{
  "dataset": "synthesized solo parts of chorales (CocoChorales)",
  "qk_norm": false,
  "moe": "soft",
  "moe_every": 2,
  "kernel_size": 31,
  "residual_init": "zero_last",
  "lr_schedule": "cosine",
  "final_lr_fraction": 0,
  "weight_decay": 0.02
}
Rows from block 5 of a small sound classifier, named by matrix and row number. Rows with one number belong to one neuron. Each number is 200 + 40 x the weight over its row's rms, rounded and kept within 0 to 999. All counts start at 0. After the name is the row's rms in percent of the matrix's.
After each neuron's rows are labels from the 100 clips, of 14848, where the neuron reaches its highest value: "strongest on" is what is common among them. Only what is clearly more common there than usual is listed. The data: synthesized solo parts of chorales (CocoChorales). In brackets: how many of the 100.
# fc1: first MLP up (model.blocks.5.ff1.fc1.weight, 576x192), inputs 96-191
# fc2: first MLP down (model.blocks.5.ff1.fc2.weight, 192x576, transposed), outputs 96-191

fc1.398,089,180,191,204,269,207,189,231,148,197,226,244,250,134,167,267,190,223,207,237,244,202,171,226,167,188,240,224,217,150,176,200,187,210,206,194,195,178,147,118,241,155,260,188,167,182,251,175,272,185,209,158,176,261,220,216,172,178,149,180,209,245,206,183,190,175,254,183,229,195,263,128,195,172,175,220,226,325,165,213,124,252,197,232,195,178,267,214,183,221,156,200,231,184,288,177,153
fc2.398,089,210,253,119,233,157,203,169,125,186,189,213,244,203,216,260,198,180,31,178,239,246,184,251,210,189,172,215,187,214,182,272,213,194,263,250,270,186,206,189,233,289,202,167,265,220,210,212,196,149,211,278,247,166,199,221,216,218,222,162,147,131,236,208,127,149,231,201,156,214,272,115,210,144,103,184,192,206,196,231,155,231,222,238,193,175,194,228,226,249,229,184,221,128,203,215,183
strongest on: clarinet (100); note F4 (26)

fc1.348,123,130,229,198,134,156,236,173,212,162,130,194,239,165,246,156,242,233,272,211,237,226,170,229,186,145,214,178,228,157,110,251,218,192,187,178,195,198,231,277,209,236,172,177,234,186,199,251,215,179,215,170,174,238,208,150,190,202,156,187,263,207,186,189,224,96,176,162,188,237,223,162,274,178,181,206,306,153,180,158,207,148,192,183,137,222,287,174,124,150,169,200,286,193,220,217,150
fc2.348,103,197,209,184,183,154,158,194,218,187,266,140,203,244,188,244,191,154,191,161,240,177,200,181,210,235,231,217,259,137,175,206,182,287,222,139,178,163,114,230,274,145,174,167,219,234,192,191,324,172,170,127,230,226,208,188,168,165,218,234,193,231,174,213,163,151,244,187,139,254,169,142,154,234,224,197,212,270,190,196,231,173,153,221,216,212,192,151,201,241,129,218,265,164,203,243,136
strongest on: trumpet (100)

fc1.180,116,199,175,213,159,179,149,192,207,216,108,235,151,147,207,213,231,215,270,228,272,118,222,152,185,224,177,206,238,223,301,160,198,176,223,161,198,229,237,237,144,242,149,163,192,204,123,213,212,223,216,137,189,267,251,172,214,238,252,207,148,241,153,191,249,201,186,206,208,146,171,181,194,212,250,153,176,195,279,157,163,247,162,206,192,241,241,157,241,209,150,261,218,239,167,197,177
fc2.180,121,177,178,244,230,187,126,208,128,206,129,281,242,197,232,221,161,234,196,188,232,148,254,259,178,204,185,214,164,223,189,150,148,169,226,232,230,252,192,226,110,227,161,142,188,192,158,206,144,213,254,150,119,205,218,211,193,259,232,247,158,164,119,205,186,215,162,162,232,161,188,259,195,201,168,191,182,217,212,207,237,231,244,277,176,198,145,225,208,136,237,223,187,216,136,178,224
strongest on: oboe (90); note C5 (40); note A#4 (37); note C#5 (28)

fc1.432,078,180,190,250,173,247,171,137,169,205,208,139,149,183,223,166,181,203,162,276,151,220,189,118,79,207,151,178,159,199,151,143,211,180,203,202,211,210,186,157,225,167,258,159,218,163,282,254,222,166,224,155,211,210,176,208,198,205,231,215,227,301,250,183,186,269,188,207,215,205,176,273,199,83,190,180,152,291,244,244,165,197,220,250,151,195,145,213,147,175,243,202,237,210,251,115,177
fc2.432,079,215,229,187,227,255,175,201,255,187,124,137,141,165,218,191,145,184,187,134,208,139,188,148,157,186,206,142,197,254,226,208,260,202,269,175,192,175,189,146,240,218,215,165,178,206,195,208,219,259,214,207,183,153,180,165,267,193,104,187,209,263,187,175,284,228,261,200,160,188,202,165,213,206,118,79,161,217,231,195,147,147,179,278,235,217,181,205,175,177,172,227,266,194,206,212,208
strongest on: cello (100); note A#3 (31); note G#3 (26)

fc1.100,059,158,198,138,161,217,185,180,175,203,237,220,183,195,224,194,213,270,228,189,186,163,201,138,222,154,293,200,220,227,269,250,173,167,141,155,173,199,199,189,242,145,139,238,218,167,166,248,216,152,193,237,207,183,170,303,200,156,275,177,289,159,265,236,185,248,154,304,249,119,236,189,206,160,197,256,139,237,188,244,146,216,127,227,213,213,266,171,190,243,213,213,173,147,203,184,187
fc2.100,060,183,157,232,145,188,251,168,217,210,184,239,203,170,240,188,189,251,206,281,205,141,137,178,92,251,160,146,168,195,217,284,159,279,199,183,247,202,209,236,212,239,132,239,214,194,169,287,160,219,200,212,147,131,224,190,243,136,193,223,217,229,161,243,233,175,157,200,241,166,221,253,167,161,150,190,208,189,282,240,238,192,190,156,229,206,220,211,178,149,101,128,201,162,175,257,158
strongest on: oboe (94); note G4 (34); note G#4 (31); note A4 (25)

fc1.121,119,143,240,192,183,197,191,167,253,225,213,206,162,248,204,194,174,176,154,246,245,158,174,179,190,215,217,160,250,182,232,165,170,276,175,285,214,212,225,208,235,223,151,182,225,204,174,92,250,142,211,187,243,198,253,208,158,193,97,132,175,263,213,170,132,217,194,211,193,202,184,272,138,193,239,267,187,198,191,272,180,213,264,267,246,242,165,271,221,208,194,160,202,214,193,161,139
fc2.121,128,125,201,181,210,171,125,108,244,164,183,165,169,219,203,147,110,291,213,212,177,228,218,185,169,268,148,216,215,205,233,221,168,272,255,257,199,222,208,184,257,247,194,121,189,223,213,166,233,193,176,263,186,171,198,224,168,175,235,179,211,187,253,188,248,144,200,223,145,198,154,264,192,247,242,228,213,143,129,196,272,183,234,158,232,176,159,233,134,217,204,188,147,185,229,154,266
strongest on: saxophone (100); note F#4 (26); note E4 (25)

fc1.106,064,167,259,196,224,135,209,269,173,220,161,176,267,136,202,221,192,165,156,203,100,176,211,226,201,215,167,225,216,235,154,169,282,203,160,202,275,176,193,189,183,255,263,196,210,226,238,240,206,202,227,187,205,99,104,84,176,268,209,119,203,263,176,223,213,242,175,196,164,179,183,156,225,211,246,175,193,177,175,252,220,288,139,140,158,256,160,179,177,208,247,156,163,217,215,227,165
fc2.106,066,248,131,220,214,234,250,155,218,164,199,243,193,214,263,166,201,178,203,212,259,206,152,139,282,175,271,157,216,211,234,193,101,173,245,191,183,188,180,182,193,234,133,145,186,167,171,158,130,226,137,230,144,259,186,214,214,255,230,192,207,165,205,254,200,175,113,283,196,142,82,224,242,177,166,184,162,217,247,148,174,188,212,163,141,235,248,201,228,115,220,120,211,197,229,242,220
strongest on: bassoon (100); note G#3 (31); note A3 (26)

fc1.55,125,194,212,236,213,248,194,199,205,166,165,248,179,178,202,238,194,169,185,222,185,184,175,227,134,301,198,166,217,214,238,192,249,154,160,166,206,150,197,153,252,221,238,140,167,141,219,152,206,253,199,160,171,253,154,195,261,161,188,230,227,272,237,219,195,206,188,254,246,173,236,166,276,146,242,181,94,174,264,252,210,230,258,224,180,162,212,244,152,169,187,204,248,204,253,153,159
fc2.55,129,192,140,221,201,230,179,157,105,174,241,216,168,204,160,247,196,176,188,184,110,243,215,171,224,279,175,198,140,193,173,219,279,224,206,209,233,131,193,224,234,261,243,171,155,150,259,181,295,202,213,181,240,268,172,227,173,195,173,234,194,181,288,176,143,223,184,240,203,208,201,241,238,157,225,148,179,173,236,177,148,219,165,287,193,188,155,245,190,152,164,172,208,257,188,230,130
strongest on: cello (100); note A3 (35); note A#3 (31); note G#3 (29)

fc1.241,096,210,199,163,253,147,179,190,138,163,210,156,175,240,284,215,296,246,127,197,219,166,172,161,263,175,222,222,195,190,199,173,193,155,197,177,178,217,178,165,181,208,135,203,207,245,230,137,220,293,182,254,218,231,252,234,159,196,221,216,180,154,241,145,265,193,170,168,225,271,147,188,201,184,170,192,271,259,229,161,201,164,275,180,227,222,222,182,216,172,191,203,126,203,186,157,192
fc2.241,094,173,202,235,184,193,195,198,142,192,123,216,190,235,223,232,222,217,187,189,259,241,226,119,165,181,219,217,114,184,192,207,229,235,210,165,185,234,242,128,167,216,248,277,215,163,206,119,265,190,180,159,270,95,298,255,185,183,198,174,156,193,116,232,123,202,264,201,291,254,202,185,192,280,173,162,207,210,221,200,223,163,168,92,195,183,221,178,283,265,175,252,202,224,118,217,217
strongest on: trumpet (99)

fc1.253,077,210,167,222,140,207,239,241,185,183,249,289,232,171,177,210,212,242,169,171,201,180,158,241,267,217,272,233,208,216,191,190,160,196,230,204,186,174,127,233,148,138,227,191,184,151,298,217,218,177,230,255,198,176,258,182,255,211,188,149,154,235,197,171,195,240,185,222,138,192,211,228,204,188,196,219,193,192,220,225,199,204,219,163,179,219,209,213,156,169,224,167,207,138,229,142,257
fc2.253,075,173,253,180,196,216,222,189,175,206,151,149,199,199,144,116,200,227,292,199,165,180,155,219,209,194,174,175,185,199,218,231,179,220,229,161,198,109,194,190,202,214,172,242,185,204,141,132,162,203,145,256,158,192,133,150,122,162,124,197,221,297,211,227,222,170,256,299,205,254,184,232,194,159,214,205,291,226,174,177,170,199,200,108,203,229,256,209,220,235,215,172,188,244,209,209,221
strongest on: oboe (97); note C#5 (55); note C5 (31)

fc1.569,044,187,256,236,208,175,168,227,235,191,329,182,103,187,214,229,188,174,227,139,217,246,216,136,198,159,163,185,179,206,216,209,175,178,212,198,230,186,209,227,211,180,185,278,153,203,192,201,301,164,197,244,217,256,211,219,211,150,226,166,186,176,110,200,154,192,177,143,217,179,192,216,204,234,180,166,195,207,305,261,190,159,205,147,238,202,174,202,165,239,269,131,132,269,211,178,164
fc2.569,046,154,198,168,284,139,210,207,103,140,182,162,233,241,240,258,140,178,176,162,223,186,230,267,174,184,204,253,243,138,242,227,194,212,227,177,216,201,167,137,240,173,168,151,231,215,208,277,204,195,180,141,167,198,289,204,169,239,231,185,178,237,211,171,170,283,230,178,179,216,177,194,179,154,229,244,235,213,194,204,171,211,206,283,217,182,169,213,111,207,199,230,157,196,108,277,247
strongest on: trumpet (99); note D#5 (27)

fc1.30,109,177,231,154,142,226,149,166,142,226,259,209,176,204,245,284,193,227,252,159,220,195,197,150,187,227,202,209,151,178,190,233,225,222,225,170,220,165,190,162,164,238,89,264,239,150,245,204,158,197,228,240,231,188,215,250,212,122,192,167,207,263,168,185,145,259,244,212,208,213,210,235,219,178,232,254,211,194,170,164,253,235,198,193,194,192,311,235,270,184,154,235,115,176,173,170,251
fc2.30,107,163,137,194,147,175,283,210,192,250,189,229,200,150,202,128,207,284,198,184,153,167,260,285,131,248,235,255,204,169,186,293,189,192,191,230,259,139,187,164,180,221,199,229,175,159,188,196,163,133,188,191,254,161,209,194,136,159,224,193,254,200,151,225,219,175,191,157,207,203,244,216,157,194,207,278,224,219,151,127,181,208,214,129,134,154,235,300,160,168,132,221,174,190,203,165,223
strongest on: oboe (100); note C#5 (48); note C5 (31)

fc1.503,061,254,244,182,212,168,145,263,216,159,216,171,233,159,140,216,188,224,121,201,194,202,127,128,204,193,201,176,277,240,155,255,188,155,247,244,170,216,249,228,128,253,115,200,141,155,144,192,181,242,204,175,194,187,163,194,242,239,196,286,184,193,234,193,167,220,209,219,181,213,120,224,222,235,172,167,231,134,212,149,216,197,215,137,180,202,194,216,224,225,224,249,175,195,320,243,194
fc2.503,056,212,191,198,241,198,190,225,258,198,226,263,208,300,227,190,216,209,238,173,206,176,129,154,223,174,179,188,204,267,140,229,150,223,180,201,173,221,152,176,246,184,245,162,185,167,177,221,176,177,231,211,179,212,233,248,157,263,215,152,161,218,217,112,229,202,162,139,189,159,233,153,196,191,202,221,219,211,245,274,169,207,141,228,148,147,223,189,249,195,215,148,236,244,131,204,189
strongest on: bassoon (100)

fc1.95,095,240,214,94,236,177,217,203,141,172,229,224,234,171,210,196,226,257,185,298,211,197,176,232,246,156,174,235,213,178,166,197,211,152,194,227,149,134,202,273,221,211,181,166,267,213,234,188,113,208,255,147,182,158,224,248,224,208,139,216,286,196,205,170,188,179,221,217,275,279,230,148,129,199,160,160,208,242,198,157,110,183,201,197,161,120,278,254,177,264,238,204,161,244,218,222,142
fc2.95,085,230,158,200,202,235,218,203,245,133,181,194,205,191,234,70,205,156,199,204,264,186,96,54,278,208,253,231,134,175,226,232,250,193,123,233,163,240,171,203,164,214,241,178,174,171,209,156,203,121,249,208,242,222,168,188,166,226,183,160,225,205,218,159,238,209,263,222,248,229,208,197,187,161,172,245,247,152,301,145,175,189,194,173,172,145,190,190,207,236,251,158,222,207,202,229,267
strongest on: bassoon (97)

fc1.333,104,241,233,211,256,156,182,241,203,132,189,201,233,180,218,194,179,251,167,185,255,198,196,204,197,227,209,183,91,279,115,192,235,170,180,299,203,184,257,203,269,165,123,223,155,212,225,219,230,246,210,213,171,209,161,165,281,254,231,189,190,202,204,231,238,206,141,213,240,235,258,196,165,239,165,178,140,287,244,220,189,184,195,254,150,207,151,218,190,222,149,188,302,164,199,104,204
fc2.333,106,203,225,179,271,160,161,237,165,187,247,256,243,245,218,142,256,191,212,181,176,181,196,185,200,214,209,185,182,225,239,150,182,193,222,229,220,199,240,184,273,213,186,159,183,158,229,220,201,187,208,198,210,163,141,212,210,130,191,241,193,234,126,199,222,282,226,208,251,276,239,211,172,234,190,261,142,238,198,213,212,162,151,252,215,199,237,184,215,243,243,192,232,183,135,148,139
strongest on: cello (100); note C#4 (30)

fc1.354,118,227,212,235,200,188,249,181,203,232,187,190,219,223,244,188,193,210,254,238,223,255,258,162,226,145,172,197,249,142,165,110,229,214,134,170,256,188,209,183,202,233,270,259,137,213,211,259,272,260,174,154,201,105,130,233,251,178,177,243,142,204,210,219,181,203,216,278,174,180,190,206,238,235,175,83,114,230,194,228,179,201,172,188,204,177,172,165,241,172,234,114,206,175,181,182,211
fc2.354,109,153,227,211,206,109,208,172,209,196,183,146,225,204,308,234,261,118,209,191,210,227,182,232,240,199,188,215,179,168,215,227,251,237,292,203,210,110,181,136,201,133,189,211,239,272,214,215,189,228,210,176,190,201,162,181,239,202,157,177,182,225,157,197,241,224,234,270,265,236,207,221,183,210,244,164,222,234,167,235,202,167,196,94,168,195,142,242,233,122,169,210,185,234,163,193,209
strongest on: clarinet (100); note D4 (31); note D#4 (28); note E4 (27)

fc1.255,072,198,201,192,186,168,160,164,170,235,226,169,265,194,194,255,145,194,198,152,221,208,150,215,145,225,232,151,242,163,257,184,208,230,200,222,177,196,195,213,191,216,224,158,164,244,276,149,219,289,244,156,174,231,91,184,225,247,134,296,211,239,193,186,167,198,132,163,173,174,169,207,210,152,220,102,148,188,181,213,218,142,161,246,209,194,129,221,279,212,212,221,254,252,209,171,168
fc2.255,079,196,205,196,297,270,169,248,169,192,142,239,147,261,213,199,222,211,229,195,183,233,188,139,216,231,174,173,190,199,158,216,211,150,269,224,189,195,239,173,220,249,177,202,171,174,205,165,255,182,210,158,119,217,204,192,261,167,154,196,192,203,228,140,171,190,130,171,166,118,121,171,249,185,226,166,226,241,259,161,211,223,200,248,236,196,192,211,215,183,210,261,189,273,202,232,185
strongest on: cello (93); note A3 (30); note G#3 (28); note G3 (26)

fc1.358,097,237,147,218,219,181,220,252,161,232,184,152,170,246,292,218,216,211,191,196,185,182,248,241,198,109,191,182,191,161,254,225,231,166,190,191,176,196,189,286,187,225,154,135,243,176,231,182,161,198,179,176,224,185,253,216,207,212,184,230,203,248,227,216,187,190,182,207,187,156,252,170,214,204,253,231,141,144,202,143,147,236,210,220,203,228,181,170,208,193,247,275,173,195,210,150,211
fc2.358,094,196,143,217,182,265,165,228,148,219,166,270,199,129,175,155,142,276,172,246,198,184,227,174,156,146,223,172,276,210,209,222,162,172,176,235,191,211,185,243,148,205,165,148,221,236,171,219,133,237,188,273,224,252,232,240,183,242,148,223,249,215,201,160,146,140,231,211,259,227,98,202,213,208,201,238,265,217,227,217,168,206,218,167,233,186,42,159,191,227,277,181,228,229,197,187,215
strongest on: saxophone (58)

fc1.405,085,227,131,166,195,94,229,196,180,198,170,208,202,173,185,258,264,261,183,151,114,217,225,172,189,136,193,213,297,242,139,211,264,193,294,212,133,192,295,154,175,174,142,165,203,166,182,232,188,212,231,147,240,244,232,256,178,312,229,179,273,251,181,200,200,234,203,144,229,249,161,138,150,162,201,238,257,148,285,207,225,189,198,153,137,201,256,185,191,200,222,152,233,203,133,273,212
fc2.405,084,179,209,272,221,253,211,166,110,232,222,193,143,281,170,304,243,243,174,153,139,239,166,121,191,204,201,226,210,199,178,166,188,202,213,154,198,256,150,236,230,177,207,225,260,190,211,154,268,215,221,214,253,174,222,192,157,290,258,184,147,219,224,231,138,143,226,97,184,238,176,222,265,216,203,139,190,243,190,214,209,199,152,238,154,179,167,149,255,262,208,216,113,153,135,278,163
strongest on: trumpet (100); note D#5 (30); note F#5 (27)

fc1.388,098,270,203,202,220,202,219,232,221,181,228,212,185,209,241,233,119,234,185,235,246,239,205,244,226,113,244,212,234,211,140,261,221,143,213,242,178,242,206,234,174,185,233,226,212,250,169,234,206,179,238,242,206,280,212,197,169,227,176,196,224,240,184,173,225,259,166,119,186,120,146,279,181,215,175,207,220,203,217,269,207,179,235,250,259,174,190,196,165,161,167,187,171,203,122,158,188
fc2.388,106,191,134,203,212,221,196,187,157,178,179,206,103,262,289,249,203,229,183,193,232,157,182,197,212,176,147,192,211,169,240,160,202,149,289,204,209,151,230,214,141,198,171,200,160,160,220,174,212,279,192,177,169,202,209,255,175,183,182,179,226,242,236,193,269,176,149,141,253,168,223,147,227,201,224,177,178,182,222,258,155,260,187,219,244,143,285,142,192,178,157,164,232,198,239,123,162
strongest on: trumpet (61)

fc1.521,084,202,205,198,265,157,186,251,209,193,160,234,158,229,169,232,213,191,232,201,245,199,169,166,297,138,247,174,263,254,167,267,136,253,211,254,200,198,139,222,264,172,237,299,199,166,174,246,209,223,190,216,157,218,160,227,228,232,191,160,174,218,251,122,152,199,199,166,194,183,204,225,221,179,248,177,208,161,237,137,266,125,166,206,204,216,239,181,189,173,218,195,239,186,215,196,145
fc2.521,077,186,186,193,252,213,271,200,229,152,260,188,213,233,198,272,253,180,191,221,192,243,219,168,282,116,250,199,189,265,200,174,180,225,236,273,166,239,238,287,154,183,177,172,185,179,204,201,140,187,195,195,240,215,174,223,187,251,250,171,209,182,217,133,170,173,275,226,134,98,155,141,231,157,182,238,112,151,262,204,214,195,156,173,183,165,108,171,207,208,256,222,192,192,243,221,194
strongest on: bassoon (99)

fc1.522,141,202,238,192,224,203,202,224,163,239,172,212,209,180,220,231,172,220,160,162,242,168,158,273,177,198,224,165,180,200,283,200,223,251,187,185,154,226,226,193,160,184,221,204,195,207,213,183,255,178,240,210,267,185,118,204,221,155,172,236,156,224,171,187,174,224,214,182,201,120,119,240,183,165,223,153,192,217,201,290,172,148,175,160,235,175,174,164,105,176,242,182,225,249,165,196,170
fc2.522,139,188,215,196,242,220,130,180,94,253,102,177,188,259,223,238,215,227,175,188,242,294,217,194,263,212,113,195,219,138,232,226,216,179,313,218,181,194,208,218,246,207,193,141,221,191,227,214,274,248,142,198,166,221,186,250,155,144,224,210,184,110,226,149,208,173,224,200,226,160,209,121,222,166,248,99,177,204,192,289,195,193,120,256,171,207,227,243,191,202,220,146,212,267,211,171,202
strongest on: trumpet (78); note F#5 (28)

fc1.183,106,197,194,143,224,255,225,232,117,176,199,263,221,168,171,247,178,186,210,188,248,232,146,216,150,136,240,177,221,238,210,193,260,250,187,172,174,257,172,182,123,143,160,227,213,172,178,200,172,224,131,226,200,220,227,157,227,187,179,261,207,260,250,189,255,246,229,241,197,170,178,200,137,187,214,197,255,269,221,227,302,274,237,249,226,194,209,210,196,174,258,244,124,195,182,148,199
fc2.183,106,254,137,122,169,172,220,241,193,185,214,221,192,192,224,191,176,200,249,105,287,260,233,238,209,221,227,242,177,191,186,268,283,201,206,178,216,235,254,147,162,201,184,242,191,199,176,213,221,149,243,166,149,245,171,176,182,222,197,200,245,212,253,153,208,207,210,154,261,196,187,220,165,186,239,172,237,229,151,211,185,291,184,167,148,219,245,228,278,196,222,257,151,211,188,200,179
strongest on: bassoon (31)

fc1.173,119,198,228,183,230,196,245,158,165,238,207,161,153,81,153,196,195,123,180,189,192,125,200,184,199,264,145,278,193,258,262,169,198,195,189,247,255,222,111,178,121,247,226,252,197,228,191,183,244,141,214,223,156,233,239,247,224,255,208,191,205,188,158,154,130,205,127,188,251,170,231,234,162,173,203,212,193,196,201,196,229,187,179,218,233,177,242,241,216,216,186,297,216,235,211,160,171
fc2.173,123,200,219,209,161,215,162,154,134,202,190,219,158,134,216,163,213,170,182,226,182,148,259,211,179,280,223,224,257,208,282,153,220,236,185,215,152,237,212,211,159,195,173,150,195,167,185,201,176,180,250,157,145,198,197,180,243,151,216,252,185,159,149,197,206,209,122,136,245,200,155,228,231,174,239,248,176,260,246,192,199,213,147,236,146,211,288,170,203,168,221,179,161,262,274,257,270
strongest on: oboe (100); note A#4 (33)

fc1.308,085,204,218,230,183,220,146,208,247,185,144,169,193,235,204,220,185,178,145,158,182,234,231,164,168,220,191,227,130,253,197,141,197,178,233,197,203,175,249,232,216,164,159,239,247,168,220,228,166,273,219,126,191,254,164,185,206,146,166,165,190,286,251,173,230,200,182,156,240,225,227,215,191,201,281,175,134,189,174,211,147,219,218,178,209,229,174,176,236,178,310,311,201,171,244,203,159
fc2.308,097,253,243,219,246,235,232,229,93,206,226,268,93,154,143,153,232,98,248,216,199,255,213,183,205,249,155,158,146,164,206,239,187,224,249,160,169,152,187,247,188,231,242,116,234,213,248,217,186,320,212,186,184,180,206,217,249,228,194,220,225,242,142,178,198,211,228,192,215,211,219,184,225,193,204,156,194,259,233,206,172,206,176,229,227,234,162,197,200,206,248,245,211,161,228,207,202
strongest on: cello (70); saxophone (30)

fc1.194,091,174,257,160,254,148,139,203,222,149,224,162,194,173,155,201,277,160,116,239,299,179,223,197,197,204,235,155,180,239,128,174,216,175,292,166,146,110,239,192,158,174,200,225,161,181,276,235,204,217,198,171,129,238,139,195,199,224,237,135,232,217,206,225,221,193,208,202,226,262,101,237,130,197,145,226,249,250,181,208,205,174,185,206,233,238,250,153,167,218,212,178,227,238,174,200,184
fc2.194,099,176,214,252,259,252,153,266,252,231,131,153,246,143,219,256,236,191,209,186,166,208,198,137,213,222,200,225,200,211,171,246,200,216,247,205,212,200,186,207,257,158,190,181,195,225,202,222,301,152,183,171,148,187,204,132,197,231,199,143,242,204,198,140,241,204,120,238,235,227,116,181,193,144,193,184,148,156,185,234,188,105,248,190,234,304,221,232,177,136,212,195,256,266,181,172,180
strongest on: cello (100); note A3 (33); note G#3 (31); note A#3 (26)

fc1.486,106,268,230,192,187,201,177,221,248,241,151,189,158,226,94,225,251,140,197,218,214,222,227,238,208,235,172,234,225,201,212,160,148,141,263,252,220,199,233,228,151,235,169,125,193,272,127,207,206,221,218,176,135,200,173,159,259,261,259,205,156,188,150,216,215,238,228,99,163,163,175,221,190,205,283,228,245,207,267,199,173,269,240,319,246,189,205,144,194,250,192,229,176,250,185,208,191
fc2.486,104,184,149,272,169,180,154,194,180,255,105,228,148,135,223,180,206,226,244,174,186,202,229,213,144,199,231,185,188,173,175,181,151,153,155,200,165,248,295,193,116,197,205,229,147,238,137,187,147,158,224,227,223,204,181,219,276,222,236,131,253,191,185,233,153,215,162,229,261,225,208,230,228,241,197,223,98,176,229,178,235,226,204,194,248,237,172,126,254,212,157,226,239,194,164,151,105
strongest on: oboe (67); note A4 (27)

fc1.34,060,137,230,197,259,197,201,195,222,124,145,269,278,179,268,190,269,140,205,152,194,152,151,229,221,200,191,186,129,223,198,226,185,204,258,213,173,107,227,228,259,177,204,240,133,166,276,157,148,200,218,147,244,216,202,234,176,202,202,193,145,242,242,148,214,301,166,177,135,211,165,177,175,194,182,135,198,218,208,185,214,154,223,275,188,219,231,175,169,191,185,308,255,261,163,176,226
fc2.34,057,188,181,170,166,178,119,243,196,192,217,191,145,204,223,196,184,210,194,120,174,133,180,186,171,144,179,187,128,239,242,191,247,204,194,163,173,98,183,201,222,178,213,206,215,221,237,206,261,234,193,187,237,218,94,147,213,172,137,165,228,230,184,259,215,204,201,196,261,172,191,212,176,177,191,272,202,209,266,279,232,212,174,272,200,102,188,179,231,203,166,229,139,220,224,285,221
strongest on: cello (100); note C#4 (37); note A#3 (26)

fc1.147,102,253,135,274,238,218,237,255,161,150,239,275,192,215,145,238,151,174,149,205,214,212,207,263,211,128,203,179,264,235,216,151,170,153,181,230,226,187,211,151,244,193,203,185,192,163,238,205,199,206,193,293,163,215,221,159,188,178,200,202,207,195,144,186,177,205,160,217,199,192,143,273,169,247,186,203,192,228,109,184,224,210,258,166,168,188,298,221,145,205,181,198,153,162,196,140,154
fc2.147,101,246,150,244,208,150,200,144,149,209,208,230,194,185,135,176,225,210,225,226,265,167,179,228,175,157,194,198,189,236,202,136,179,162,162,164,265,131,106,207,199,199,262,211,158,126,151,264,147,200,205,272,166,212,206,181,150,133,151,222,207,263,234,173,224,225,193,215,217,160,157,234,227,185,215,217,113,242,188,91,204,212,189,157,175,183,230,253,171,266,166,151,228,149,227,285,155
strongest on: oboe (41); violin (39); note C#5 (27)

fc1.338,075,200,165,170,177,225,122,176,168,218,276,182,198,279,229,157,251,241,119,154,237,154,209,224,219,207,210,219,173,187,195,206,141,188,293,202,208,152,200,157,141,153,200,230,231,257,165,135,213,199,218,167,237,193,182,234,178,165,249,189,240,256,187,225,265,215,235,166,245,245,197,232,180,255,196,248,207,217,166,179,163,200,277,167,281,252,215,186,184,128,192,200,237,210,203,144,159
fc2.338,073,162,271,157,257,190,167,122,190,171,229,200,178,157,224,202,281,207,122,202,219,159,205,207,190,251,150,190,250,203,175,221,255,256,215,241,172,200,207,230,205,220,185,218,212,216,151,128,206,149,199,196,205,224,214,150,165,214,165,174,128,220,179,134,145,152,212,253,159,312,164,122,175,209,230,220,217,174,140,170,209,153,233,224,267,203,208,235,180,259,187,211,147,241,206,183,191
strongest on: clarinet (100)

fc1.112,110,253,230,208,194,217,214,195,213,235,162,196,204,204,269,236,179,169,151,215,206,209,160,240,218,183,168,233,261,197,165,171,199,172,199,244,194,188,214,133,219,242,223,195,263,142,251,203,198,290,158,155,177,196,181,216,250,280,181,232,233,160,215,161,222,221,180,202,212,175,245,214,215,222,186,203,254,201,163,237,210,219,261,185,214,302,184,248,225,176,223,171,106,230,275,252,184
fc2.112,113,191,171,193,144,239,216,158,188,270,220,118,185,248,238,178,201,216,147,156,258,126,191,174,191,270,170,282,232,162,107,195,210,208,221,205,192,175,180,121,251,202,193,249,175,257,226,233,230,226,190,176,248,203,141,216,186,237,163,194,149,229,145,232,182,173,218,255,259,213,221,199,221,163,203,205,228,246,141,214,158,283,236,122,223,195,186,166,219,235,138,220,195,186,237,174,215
strongest on: clarinet (98)

fc1.24,102,181,231,159,185,195,207,153,279,201,260,208,255,242,256,189,335,192,213,250,173,214,128,234,181,239,242,167,169,163,249,197,259,187,173,126,134,240,144,188,191,238,193,200,270,249,200,136,236,163,160,158,262,237,221,167,162,191,250,213,255,182,123,201,221,134,229,141,198,229,184,189,257,266,171,271,164,228,248,194,244,133,226,159,212,158,207,135,132,217,175,217,251,211,170,240,201
fc2.24,102,189,159,187,190,197,168,122,250,215,232,184,189,203,266,252,274,161,139,194,235,261,233,153,143,206,225,98,234,225,173,197,182,243,281,221,130,201,119,197,228,156,142,159,234,196,144,216,296,181,171,168,184,174,238,205,146,179,216,183,228,218,186,171,128,182,181,197,221,186,129,183,176,233,201,202,197,207,181,191,214,126,117,250,220,266,230,202,229,196,206,178,248,195,211,252,185
strongest on: trumpet (100); note G5 (29); note F5 (28)